Rows from block 2 of a small image diffusion model, named by matrix and row number. Rows with one number belong to one channel. Each number is 128 + 24 x the weight over its row's rms, rounded and kept within 0 to 255. All counts start at 0.
After each channel's rows are labels from the 100 images, of 14976 (inputs lightly noised), where the channel reaches its highest value: "responds to" is what is common among them. Only what is clearly more common there than usual is listed. The data: aerial photos of the United States (SatlasPretrain).
# convs0: first 3x3 conv (model.enc.0.2.convs.0.weight, 64x64x3x3, standardized in use, each kernel summed), inputs 0-63
# convs1: second 3x3 conv (model.enc.0.2.convs.1.weight, 64x64x3x3, standardized in use, transposed, each kernel summed), outputs 0-63

convs0.59 [ 78 161 113 139 140 129 154 118 126 120 135 181 130 101 124 116 150 152 113 143 128 112 148 145 129 178 129 149  58 129 124 108 125  99 125 113 128 161 152 137 145 120 113 154 110 117 114 114 133 114 121 126  69 125 143 119 135 146 209 138 107 105 125 107]
convs1.59 [137 131  96  99 135 133  85 103 112 130 123 110 135 151  91 130  99 133 145 148  95 146  82 163  93  81 166 148 104  98 110 135 103 130 126 107 130 127 142 155 130 141 126 137 123 151 153 144 108 131 138 132 160 121  91 151 137 147  94 180  96 148  73 111]
responds to: building

convs0.34 [ 89 116 105 134 156 145 147 141 118 106 149 106 155 130 149 157 122 148 129 168 166 142 127 145 103 147 155 137  58 133 136 137 116 119 148 114 124 126 129 125 142 141 142 109  80 131 144  99 149 132 167  93  49 119 170 144 153 114 108 137 127 140 100 131]
convs1.34 [126 133 152 112 142 110 102 120 167 147 143  91 111 158 103 120  89 108 143 122 103 100 118 136  84 135 132 108 135 134 136 115 117 121 120  91 113 151  86  93 135 132  66 162 133  88 125 104 171 110 112 150 110 151 147 162 118 145 117 147 148  83  86 125]
responds to: building

convs0.42 [163 146 132 131 130 151  68 126 126 116 118 118  44 139 156 110 115 137 131 104 138 136 137 118 136  87 131 144 157  90 144 113 128 154 105 150  98  97 109 166  83 135 133  97 168 128 135 133 137 130 125 137 141 131  95  90 127 166 154 121 154 136 123 152]
convs1.42 [171 124 155 151 138 148 135 128 146 106 117 129 185 122 105 150 160 114 118 112 168 140 124  96 120 105 119 100 135 146 125 126  98 141 104 153  88 129 163 134 141 124 141  85  62 134 173 126  96 129  99 135 119 142 122  63 140 131 131 111  98 121 137 138]
responds to: building

convs0.44 [161 170 140 131 139 124  57 138 131 120 133 164 154 127 126 130 125 117 109 158 152 146 128 112 134 100 138 157 159 115 125 154 142 155  96 114 113 134 110 144  52  87 110 124 146 125 149 102 118 114 149 148 142  77  98 104 141 142 142 161 141 123  99 133]
convs1.44 [144 128 111 132 113 114 223 117 110 176 117 150 113 124 131 141 157 126 125 110 158 153 164  86 149 183 143 115 150 132 120  98 147 154 106 146 139 126 135 134 172 153 131 121 114 146 118 129  99 135 116 129  98 130  89  92 127 108 127 144 106 111 136 148]
responds to: building

convs0.46 [113 154 125 125 135 140 174 121 132 107 143 122 116 112 125 147 148 118  96 194 164 123 126 111 119 131 107 112  96 135 111 116  98 118 121 108 124 163 150  73 158 115  93 116 104 111 209 142 136  84 129 132 124 154 162 105 103 145 124 113 120 117 149 121]
convs1.46 [133 121  79 145 139 127 130 113 117 120 119 127 159 137 120 149 139 126 120 119 153 117 126 123 179  82 145 126  96  94 118 136 130  84 126 156 123 151 156 161 138 119 169 131 105 138 152 131 135 132 142  48 149 133 157 101 121  56 130 138 141 136 100 141]
responds to: building

convs0.55 [108 161 110 116 112 140 144 133 113 139 132 181 155 123 133  85 146 124 113 159 153  89 136 168 117 172 122 137  96 117 107 108 109 135 121  76  99 144 148  85 151 103 101 150 179 119 115 127 144 106 121 125 138 125 142 127 113 147 142 142  67  92 137 114]
convs1.55 [136 154  87 118 127 126 158 134 128 108 115 109 141  95 126 148 143 149 170 135 129 172  99 120 213 174 115 164 106  96 123 157 122 118 142 131 107 130 146 129 132 104 129 153 182 147 132 133 107 133 131  91 136 149 132 126 148  77 110 145 126 121 126 106]
responds to: crop field

convs0.51 [ 56 124 107 110 127 123 158 139 124 130 134 121 120 107 151 115 162 121  91 143 166 105 122 111 143 174 155 124  59 103 149 101 141 120 144 120 105 110 159 143 152 136 129 150 130 143 136 109 148 136 145 115  59 133 157 132  97 161 122 119 127 114 118 107]
convs1.51 [159 139 113 120 134 126  83 121 140  92 117 116 117 137 135 103 106 137 126 163 110 105 120 134 102 109 148 163 108 115  91 127 145 133 168 111 113 127 131 136  96  99 126 145 145 135 141 114 166 130 126 148 160 149  96 155 147 169 169 176 136 173  65 101]
responds to: building

convs0.14 [152 149 115 114 127 124 118 118 109  53 100 126 115 142 119 137 136 153 128  98 140  76 151 129 141 103 103 154 157  69 139 155  97 134 104 147 103  81 102 142 106 115 151 133 151 149 140 117 144 182 152 147 119 123 124 156 104 107 110 120 150 144 118 148]
convs1.14 [ 91  97 150 151 136 120 132 139 124 160 123 155 176 137 119 114 108 126  87 103 148 140 163 131  84 134 130 115 126 112 138 140 130 139 118 138 127 181 147 128 134 148 145 142  65 114 153 130 136 102 128 163 143 129  84 106 134 201 144 113 102 134 135 165]
responds to: building

convs0.31 [154 120 124 138 141 132 138 140 105 109 142 120  83 145 137 137 129 138 162 116 152 116 120 139 104 180 113 172  91  81 151 113  86 139 123 142  73 155 125 135 127 146 154  88 160 123  83 136 124 118 113 122 110 144  91  98  95 125 143 110 165 131 136 172]
convs1.31 [200 125 119 124 132 136 164 125 162 110 144 132 112 135 134 114 122 136 148 142 132 122  93 102 152 156 118 204 141 139 130 126 125 120 129 128  71 128 131  78 130 118 127 124 133 150  90 131 112 144 144 101 155 156  66 153 137 127 101 138 143 146 115 101]
responds to: building

convs0.40 [ 87 101 149 111 130 134 131 160 155 151 118 106 164 111 146 126 120 131 132 101  75 174 121 116  78 100 165 122 156 145 136 128 113 132 136 134 137 145 121  82 147 143 183  95 111 148 114 139 121 148 123 117 178 137  85 137  96 120 100 144 154 149 116 129]
convs1.40 [155 112 133 120 108 145 164 132 169 132 146 137 105 103 128 121 108 116 170 115 137 135 118  99 135 152 136 145 119 111 150 142 120 136 115 129  93 136  80  42 114 159  99 110 170 128  87 132 124 120 116  93 125 151 117 168 134 100  79 123 125 110 147 120]
responds to: building

convs0.24 [113 139 119 118 145 119  87 134 128  90 121  79 133 196 131 123 144 117 109 152 151 140 108  84 154 124 118 167 117 114  97  93 102 154 125 114 107 135 127 157 138  89 102 151 111  94 144 144 165 104 115 167 122 124 158 152 111 159 107 112 128  93 128 105]
convs1.24 [128 130  87 125 159 110 137 128 136  97 134 120 135  72 121 153 129 146 165 119 133 144 116 108 223 117 120 107 117 111 143 135 122 105 114 168 143 117 139 115 112 122 141 105 147 123 137 134  93 129 122  68 131 129 135 130 136  57 128 101 117 137 113 148]
responds to: building

convs0.18 [135 139 128 127  99 177 147 106 140  91 125  49 131 137 127 125 131 126  92 149 122  95 149 110 120 140 103 150 138 107 136 169 177 130 171 117 127 139 148 141 157 139 100 136 113 125 106 146 138  96 110 133 128 132 114  93 120 147  88  75 159 125 142 102]
convs1.18 [105 130 161 143 144 133  76 144 131  82 119 140 163 116 137 125 119 123 132 166 102 130 114 130 168 108 108 163 134  88 135 156 129 104 147 136 121 174 191 143  90  94 145  78 101 121 160 123 127 108 132 114 127 151 123  90 130 125 115 103 130 134 124 165]
responds to: building

convs0.57 [134 124 153  97 114  91 128 108 117 151 122 131 127 153 110  86  75  99 141 123 126 135 148 107 132 143  80 158 163 184  93 120 100 132 131 116 126 153 127 129 104 120 124 131 138 132 112 106  95 118  94 134 167 123 128  55 147 132 118 152  96 131 166 142]
convs1.57 [130 130 118 124 115 119 144 133 129 157 127 107 143 150 130 133 160 116  89 136 149 110 150 101 122 168 110 102 130 154 133 104 128 133  99 129 126 127 148 143 162 121 161 112 115 122 141 106  94 146 134 100  57 135 163  41 121 128 105 155 147 133 174 156]
responds to: building

convs0.53 [117 143 125 124 144 168 135 101  99 116 107 139 117 133 117 155 135 165 147 174 137 114 128 150 129 156 145 129  95 149 132 131 157 115 143 105 170 162 152 149 146 118 113 117 119 149  99 120 100  68 140 135  98  99 125 118 139 140 158 120  68 146 146  63]
convs1.53 [118 110 159 116 127 150  67 136  76 106 125 114 101 131 127 116 112 122 119 159 110 102 133 173 116  68 138 104 114 160 128 136 138 127 150 116 143  80 162 154  84 126 116 108 145 125 158 147 119 121 129 137 156  85 150 132 127 131 138  89 129 131 177 110]
responds to: building