From a checkpoint of a small image diffusion model.
Model: arch unet, norm groupnorm, activation silu, widths [64, 128, 192, 256].
Rows from block 10 of a small image diffusion model, named by matrix and row number. Rows with one number belong to one channel. Each number is 128 + 24 x the weight over its row's rms, rounded and kept within 0 to 255. All counts start at 0. Numbers have three digits each.
After each channel's rows are labels from the 100 images, of 14976 (inputs lightly noised), where the channel reaches its highest value: "place" is the part of the image that holds the peak. Only what is clearly more common there than usual is listed. The data: aerial photos of the United States (SatlasPretrain). In brackets: how many of the 100, against the usual share in percent.
# convs0: first 3x3 conv (model.mid.0.convs.0.weight, 256x256x3x3, standardized in use, each kernel summed), inputs 172-255
# convs1: second 3x3 conv (model.mid.0.convs.1.weight, 256x256x3x3, standardized in use, transposed, each kernel summed), outputs 172-255

convs0.104:132087117093129117135169107109152099146121123169121095176123130090117141168139170117133127120160137100076106150106084126155161151155153120154141133102140133118118122130152168128111171140170122099108093136115101120135149073116143162134101149126142153120
convs1.104:093076170104144142126150162139120132083126129140121151135088124143111108150164105172147105101106139127110149132127157144100096108116102119148143115128153139146117163148108139130134172092148126159150112150114154122138138095097156152131154138132148124108
place: centre (86 vs 11.1)

convs0.8:102091104093117126125133118132129112143124130133123095149172117145093124162173151142140111092146114107118105124098102109185125135126175146135148126102121125097140131118125144100120177112152121107134097161118081139157162106120111145111098133099105136091
convs1.8:094095167095114119134135167121140126123134116122138119134088125150105114147156093150125081081106165141126115104122154140096104112136097126149156130138139161153119101166116121115104156105109123153130105155138166114133150110143166164158157132102108128098
place: bottom left (50 vs 11.1); bottom centre (44 vs 11.1)

convs0.105:099103098111104122115124096111126109156110123127124102157153115120104117170173175122142118108157118099095119106122098117173124148116188115153151122104120135106123105106127151110112155137155121093124100155116091101144177101119102171131111125124110133099
convs1.105:096129165097137134127149168131155134099126135123131128157099126147104129135166095138127088089111137129111115110128161131099111106128091120158153114137123141162126130174142142099114160140121119159124095164117160123126164104126159164137164130101110161098
place: bottom centre (54 vs 11.1); centre (35 vs 11.1)

convs0.43:125142094099133125134140099123106103162091114125115097155156131134110126162135168108168109121142132113104114098116110145152144154118167108132149127098101140109133110097097166118114162114178135105143101160142094124166156093111112170139104137116082133099
convs1.43:110159157097105139107194161143169134092120121144125105152131109153097123151148101145121108086123126094125101120139172124119097140127106131167171121117099141158147085161154149102101161169124151155143094160120151135124152111120138156124169129112135148102
place: middle left (77 vs 11.1)

convs0.232:155138142173145127132112166115092123117135129113117141084105135107162114114099092121124151168107128120120145127119162127094116113122089131085092140130104100181122121153117111170135094130115129185107159092132178125106088133128147091107160135162132118158
convs1.232:171142110169137128130116101118105132140135128127133127098158133102164139127088163126126156174145100139133153149132100125164139133129166132100098136124134098094140134093131118160165094125128118091127160087135088132125090151146095093111092126164147116159
place: middle right (52 vs 11.1); centre (48 vs 11.1)

convs0.65:145133107121131107132161082122142122150121105149123109195139120119148127166102139104143145100120170105106120116159125139159170115125139147150112125150147117086128149146147155098108108147157101112145118143116117134147159107127134120118104127106156183106
convs1.65:125151133117194099121093149132118134123184167110138146111106103130138124090141133119122095117130156155114166144132120123122119136160138104109131128173153119124092097150119118147162117108138125124132144125092120085137120125152154114090120116111103144136
place: middle left (58 vs 11.1)

convs0.236:134111105113104118133138104127131103149110136121118103132171106142137139163155182115148115115174120118091143126107100097167127128114170131158155159102133138111129108092121152101126160135124115074116098149121103097131145117126099159133101137123116118095
convs1.236:110125146092123144127138157127156128098139136117142118161111115153098123152162098124129122090112134102099122129135172130104098114147098128167146115114126144161117137166131133101105161146105129157110101161093158101131161101130157155146161114100124161098
place: centre (72 vs 11.1)

convs0.245:159161155166166141113120142141119137099153094134138166115120160131152113100093116134105134144092118118166145127154168127091122097089075136097112156168117104166142128131103103152150085121097099155129159124135159122092102161140155103105153103116126124164
convs1.245:139146112165140116122113087134105125153126144132126123095140138128152131093104159088118128161168109146155122138149088137160134157135169126079128134128146098098118133096136138161143082136117135091126165103150107133119097164131100087111088128137123141158
place: centre (100 vs 11.1)

convs0.116:102106105125100094128118112119150110151159153152116120155102124100124062168112113149152136125131156087106094114136128121117124142130096114130098137131138115049129134131143137100137147125180135147125120088077127147153119124122099113130125142095159141113
convs1.116:123118155133169117140094140151093121118130138129129173107111136090154161143136130076116131140118154159129149105115123122112119129156133091107112096189151110124075135163121143145163116100093119120113132108121126128125129130140145108114112099126135163138
place: bottom centre (67 vs 11.1)

convs0.92:167131138175142130127111165119115135104135117109126150102105121125164108104101086120116138165101120113141149131136179126098114099105091129086100130136107102177133118142113108160136087123099119181121161103128178116090093151129148096111167120155129107163
convs1.92:162128104167126123131103091119101128147132129128126123097155132098165134115094161126122155171152111137136151144123093129157145143113161126094099142125142105089133137084125116158158092123132118095130166088128091132125094152143093089111086128161140117158
place: centre (87 vs 11.1)

convs0.233:106082111094114133133130107118128095155113114141127086148158133137097141154171187136154104107154119104099133104094105126177140161136174112135154123093113137107130118110121164110124151129162133086113083165122103103141164105112114170133112130119113147064
convs1.233:096142163096132138125168165143159132110126131120125125152110125157106110141169097129125097080114157130135111114127162121107112114142096122151159112149130141163131116181130134104114156152112134156124100164110159128119159104112156168143168122097109158105
place: middle left (63 vs 11.1); centre (32 vs 11.1)

convs0.216:132096098111099107113133077109131113099101153110088091167123142123132132165100175125117128130129152136107132101113101112148138133137132096153136106055173166101119155116109173140128123133111178132143117152133126108135158099112106157148132142133134108103
convs1.216:147146120114163175153156115103146148160142106109174122143124127115108088110118087154181121140136117145119112134119152152140099137107142106139140123165157149135120103105140117125124101160151120116145125142189119111073148135108153134104134125137142152086
place: top centre (89 vs 11.1)

convs0.134:093117115105125112113143077111154124139151102163102075174138133119127125170140130111144139136153125085137129126115104099172157136091172103158106137142158111124142158145142154119151124121179087115124090103086117118145166134117069154125113110126118150151
convs1.134:103127151105145152127111139134129117171174148106159123121099114151135125153162122134117136099109159155129158146126149163101099137167112109116139114172144109142102123144136125137159142124117176148144118134100142115123137115134150125094143136114112127118
place: top centre (68 vs 11.1)

convs0.223:116137147126172130165149087124121082176135113152157120150123121140142153134147158107131138090140123118097139137112113153118123144150134159131103188115115144096143114110145155148124163165144138095125089132111113146145112088146158106117104143132123162119
convs1.223:120081124102089110129170145139161112129110116135124134125094109145126119139145118144166135094145133133112147158138130088104120083085115173142138166066129139135161120123112126132141150097123144147125119134125142069111137123129147145133140112142177029114
place: top centre (67 vs 11.1)

convs0.31:114109124105133125120135087111124132164133095161131113147156139122103093163102168114198124110141129131096110132084111135150140108117156143154107149126126159104114135142117153090165186122154129091138079104100098133154128098161124150118118165108101165121
convs1.31:096098128101170108132105143091089137128150117146136078116081124141128147131153102147143127117096181169085152117123143132095075111110121108122149163154161152125116138141145152144157152119089118142145116115121129127101121114165147144143133155141112099116
place: bottom left (62 vs 11.1); bottom centre (34 vs 11.1)

convs0.28:116143088094153120134134087135142104143115123149113112139135151119113135161162170123199097120154107113091158116095073140132171151102185099136146162107118131100127106109110179118143150156166139115152094144107096116164130096134109166120101123132091154096
convs1.28:124170149103150117122190161138145140120118106124137146160122119143104090134150104128111100089130114125122112088115143130117139133123107111138159133137134139161117099156121113097115135135104118152122101161157147098092162113092160156144165116080123165104
place: middle right (66 vs 11.1)

convs0.61:102144124102132126114130146158165137118126142119148123118150099165091129132152154132123096068151137148135112145140140123139123137099116095137157076094151094085160114081157109088119132154126122098118100155157071178154136121107102131120102125091143128088
convs1.61:113134123101072138114148148152178124080112123116110111186121124141089119175148100138135100098126130089119088135127158114115101109143108128178151109106127149160138152153103124090076167146142144151123105158116157109129158111099128165150152133091136145116
place: centre (83 vs 11.1)

convs0.128:145147095068139123105168080137143111144111158146107104188126143099130180160108163127128101140140136141089137124140122141148162151128145114167129133103174141096118149143119163093112131141168143133126113177169069136113139090120098177124107158160120126092
convs1.128:125162137115201147145188147147175127094132149081126061146122113152114113149143119141132086110119079158143126097104134094124098124113109124139128107148137131158121136147136128107129129153092113124107109146188147106124148123127138129111149129096152142114
place: top centre (88 vs 11.1)

convs0.1:101094110113121115118135104104133109142116116143118094152145109123111122168168167124159114092152116102088104114107116114169143138122175118143166132117130120095137124117111154108107169111172119114115095149104093107144167110112132180114110131115124141105
convs1.1:090132161100169125138129169129151121107121140113135143145098129152107130133166103120117074087116149135124121116137156136105099119149093121145150114151134134155112118175117145111120156141121132154120103158113154123134154110124160160135155113088113156111
place: bottom centre (49 vs 11.1); bottom left (39 vs 11.1)

convs0.84:136208069121134102102123119169137156136125099131150144133103141143123156129092110121138115119088148167177129132121115194129129132133082168117129168147102087096107125116169110106108079097120129101124086125133107164146089134122144126139125131093148153145
convs1.84:107163131115130112126197119181187118163118119125101120144172145143096135084110142097135087102166114068162082121167124118162149179144141151161146131113100111140132111159110132106087122175136173129131126144124145167109118132089121136132138127098130119144
place: centre (84 vs 11.1)

convs0.149:151156096111147118186160074120115066153136116182125114165116138091122117144127166119169153105151141142092178132091107147140162125111144126136114172118136150106118122167154153122122118152179146118106105111123143142126131090119145137117078143152109134129
convs1.149:115159158100171122117172126150102129151125163130135090116107126122127138133150135128163154113105133146136154134069120148122151130120113122124138142169160122146091134124120147139178140134135167149144140146118137148115150142117129124138127142115086144143
place: top centre (34 vs 11.1)

convs0.102:141167084122125084105139094122154127144153091178113097154103175096155122184103141109155146123131142109138115147146140152117166137120113141151107157130146109098120177127114156110153129128152118097151113120118117154134133119145127143119133158097143165131
convs1.102:115177144117195123130112147154148125129136128123142172129134126138127150121131132107117071114134119155150138128134124123132106128198124115123156119163121110138073133147141131129138124122108152137145121127155148128139125134133152125097139145101140135132
place: top centre (70 vs 11.1)

convs0.173:150124087112172132105145088130132135137140129139115099189150161129125128175113178117155127127148134096134162126113098141151153128146148105134137123133173118113110107113145133131150125108152150084132085158145116122154182097112093156114096126126128127120
convs1.173:116155152109193144138158150157169114139138112110129131139120117140107160150147123094145126102140131173145116101114143140113141141153106127150158135176131121149161128157109105108134125138099127151138114154166143120124154124124153156133151151096102157111
place: middle left (79 vs 11.1)

convs0.214:102086108104108126126115108115136113144103114129117101153171117132101114165178162124147109096142108107118107115115109107177122146119181125144145121113123125104144111102127144104111168120152116103127106149112090101142180117098112172123107115110113126091
convs1.214:094127156096133127122146162139160127102124133128132125154100125153095118145165096127125086085122141122120109112120159129101106112136096120156154115133111142162111121170132147100106156139117139156126097163111164120132160105118159165143162124090103152102
place: bottom centre (45 vs 11.1); bottom left (32 vs 11.1)

convs0.175:102083105098098115131121094108129112143100137136108093151164117114098124156161177122138108100139123111078118109114087112173122150122176111150160135102126131096117116101116145111125157131130133091121094155120088106142166093119111173133098121114121130081
convs1.175:107137170100135135125159163127155129091122112128130126161106121144099127154164090139121099088119133123102111104129169123106102099119096128165152122125099143160110126166135139099111157145127127157130098167116156117122162100113155164140167123101117157097
place: bottom left (34 vs 11.1); bottom centre (33 vs 11.1)

convs0.159:108088110104115120124124097109128111144112120127109099144157116128104118164172170122150119107145109107107118116107105108173124136119184120144149122108120135115132114101123150110119171118153115092127100148111089113143178111113106174127107116118111140095
convs1.159:090129158094132127131149163138153132097123134115133133150096124150099123146164093127119095087122150122119117115132160126101105118139095121154160112134107138159114122170125158105112158137118145158127099164109163119134160104117158163143160118093096155105
place: bottom left (42 vs 11.1)

convs0.71:124128128087135130129126104144110108162127146122161123151147093137083126170155157094161133112157123120124152127089090141161124150116169126138138130114126124077115127101144152100089143158145118075123126141125101134161141107121085145121105143098111114106
convs1.71:107120130098106124140179145143151140122119153109122167142119117159106154143146102183108147076130153106133108131146164118119108122129115138147163127124132127159099116152139119110104158169142174145152106156063157152131144101079140152135160119121114130100
place: top left (99 vs 11.1)

convs0.18:111119093099088078098156091109139152150123141122115062190103066108153108151112112123154143110180115105128110121152134119126141127146140140170100121110175098054075134132155149088130136119166114135107113090118125111145139136122122140111124142091165162112
convs1.18:143100143129165123146090141086079124114122141111162126110122139080164124131120113119132138139112171139100139135120126155107161104089130118112090111128148144112133133126094153150145130036098079129113132103142121098111118123162147127145112116142112151112
place: bottom centre (90 vs 11.1)

convs0.127:113139105097144153140162072113117074158128122111124091134156136111127134156149181113153093129154152133092179114130092124147151173100181104149112140137137143116099102075130150124150161144168126129110104142118107098157148105136126146131130123114124112112
convs1.127:095122135095090144130153158137140108080103101128138121164129113142107130154156092141111143106102123096109112088119170118100119110161098138166145131139102142169132118164114126101111169138140139155118100164127159114147169099095134147153161149095111191114
place: middle right (47 vs 11.1); centre (39 vs 11.1)

convs0.98:169139137178142139133118162126120133110141113116133153099106136116162125107092087125124137172101131115145149129143158123089123107116086140085104131141116109180125124146114116170141083122106127177128159111135185123094088148133144098107159117162139109161
convs1.98:164135109164122122128102091111101125148133124123132123096149126095167137126101160118124161183148108142128147150128098130148138143131159126097098136115141107086138133084129118167155099121128120096131168084139090130130095146145092089106089122169141121159
place: bottom right (44 vs 11.1)

convs0.95:111078135113128120141141130109144135166124129122134063178122126129118160160123145132150151102154116126092135166118118102148142135139141135125114154095124125097141155149145150113110161155155103142126101144115115155146149083105123117112106149112122145108
convs1.95:128095137111164122130115140061105122145154150145117088111114120118146118140129111142109169131076178138088145110135139151100082098068122127115135141174167171135058098117119115140142132085098098126115121115094132120154129094167155141135133142149139119110
place: top centre (80 vs 11.1)

convs0.204:137140124074127116153149088124139120164117169142163153159126099122093152158123168126146116085148130117099109099109112165096134141134169131142137148121155140090122127088151162089115170135130153120107104146113093156144092082136144133106076137122156146130
convs1.204:102089131101104116132181147126138163130142137183115116134120107126112115121154099179131175109094136146115142124111156149098127103137118090145139122083097124142147098122091110119105166122173132148101105137117141120115136104119145150116146152143136126105
place: bottom left (81 vs 11.1)

convs0.44:157128117117111086130163098143102109141147136143114110183120132104139138160120145103147135100136124113082091131124126150158134124129124141151097168111125125085140171145144144090134165130166143105101097114102116133145150112134106146092100152106136186126
convs1.44:126112140113166103137143159142102185123162083186116172122102149126145169162148120128105121120124165155122141095145142137104101124112117111130140109196134145141116120151117114134118155061129098141124114131118147075116139118177161132114141144125120155123
place: bottom centre (44 vs 11.1); centre (36 vs 11.1)

convs0.210:122157092089177148097147121158094106097139139114133116140145141171094177149101172128109125111140105154133108127104116142123166148168112149146164163171158130106096145131108132118128114118142153090150093115140101114157096142083115121155113128157104135096
convs1.210:074158133086115140135176119169176112139133115131109102135129129169077112107143108101105123087140134103141091089115147118130148143146118172155155116178133144148147103134129099110102137153145159140127133164152159146105149112102139173168155136094099151113
place: middle left (99 vs 11.1)

convs0.107:142156096120136130126153112137145116167109109111154124127110166133116146161115139123180107107155168130126125071121131174159155168089140155122095157119108160099123136086147154121130163121174154090143120127112095128129153138136109140140101103098130136114
convs1.107:090159122100106156113166114172184139131094135126103110146124141159111130137150111124120121079145120096140088133115137127139151148173104164163161108150102124155122120174117142095089148201130184141150102153104159122109162120085148156149161135087095134124
place: middle right (58 vs 11.1)

convs0.206:101094101107110126122121109111128110154109115131125100150163121132103118155176169123148112102140109104104119115100104107176124143119176121150149118110113129114128119104127153109108161117154115097124097152101087108142178109107114178121107123113106135090
convs1.206:092126162096138130133143162136155131104124135128132143152101123155097119137165094126126086081109147129114109111129159128100104110140093119155161116139116144162120113170130148102108158136115138157126095165117160131132159103116160162142163135093094157103
place: bottom centre (55 vs 11.1)

convs0.194:141135112077165117156171120164183121175115154151180115124097134123093179117124147133127128104126131142083113131103080148114176145143119112147153157142168163101125155109124168114116167128168112114138090143135107137139110083147139135129064164135134152130
convs1.194:078154141094139116133168141130162134153127149149084071138100148166101115094150111142093064078099141105118120116141152141112107100149107122148152111128092136158088121142128117114125150120107176145138103142052169127145136129138147160145159149117127169111
place: bottom centre (54 vs 11.1)

convs0.23:092093100111122108116126095119127105144104110131115094171161130127105125173184179108143113086142112098126105116116106125181119142133184136157146117122123131107126124117125157107113161124158123107120103147112107119147188112118116169117110139108103134096
convs1.23:090113166096134123129149168133154128096122133126131119150101118150104127124166096144126077085113141129117117101122166137099114112140092110158153124137129148160136115170120146102107154136123136159125099162126164120121157107127163168157163123093106139100
place: bottom left (69 vs 11.1); bottom centre (28 vs 11.1)

convs0.88:113097091101110116119131103123133122149111125132118098160159103121109124168178154117143102091149110095116116130108110121182122143118182130159134107109125128102130116080132152099125156125144104101109104157106088099154178111099114162126099130107117122083
convs1.88:088119162098131133132152163144170124110128122128127130157109136149092118124161097135118077078121148126119109119128162135110116114126098120154157119134110136162125117179121142102109153136113133157118100164122163131138153104123159169154166112089099152102
place: bottom centre (55 vs 11.1); bottom left (44 vs 11.1)

convs0.183:102094131081098121113123147120134118146111153135120098148161095152140167150135147123152129076126112115153109139119131112148119148115132156140110097072126121038148121137118119101109138118127125111117104159112053147159149133088113166105107158123114166081
convs1.183:084100136098095160143114138105129145135121133111116061125128124147106114088145109171159130092111149104121103138126141134115135074066123129141125113109099162140102114126117111131094156127126094139120123144109145119145139109147150148145138136114120112113
place: bottom left (60 vs 11.1); bottom centre (34 vs 11.1)

convs0.101:108085108099120121130122093107143106138109119144114102149141127116120121171163169126154112118148118103082126109100098110170140137115175110150160126118125120120122118109123161110122165128157111101137089156103095115141180094109114163121104115123118153095
convs1.101:100127163097139121123143163129142134088129142133131135141095124147105127144171095133123088085110143137110129116119157129099088112136098112149158112145124140152115125169127159113119160125115135154115100160111160118130158100117154155139159120097107154105
place: middle right (42 vs 11.1)

convs0.109:128155095106151131139132071160120123129136133123122099182129176126088168142128166142139094118115149134110131139146126140145150164118136113123167167147199121121085171122087146128147146119167164104161115148154115123132121119081102174149121150124104131086
convs1.109:113164140113124152136167121171183137138113119127114113167136116172086111124141128098139112096142101114154100117139136108143120160186108128142172153163121112153124087153164129100113118179133166141137112176117141122104158121095144147128138113075114150132
place: top centre (38 vs 11.1); bottom centre (36 vs 11.1)

convs0.115:094076155083032138125124136118124139137119155087082096137124100131132123147110133110124158075103141129104091150138177112137105134133143094149094092103154146084122141162133129111124114130112139151136130123128118148140151113123117116155106125117163119076
convs1.115:124107115135122120141134117119087144175146135100167108101124128105156161165141140129137182135120224156131144136134113155110136155133141109123121110137140141107072137080107133149097110098164080137164147115094120148138132156114131092110091098145107085140
place: middle left (58 vs 11.1); centre (31 vs 11.1)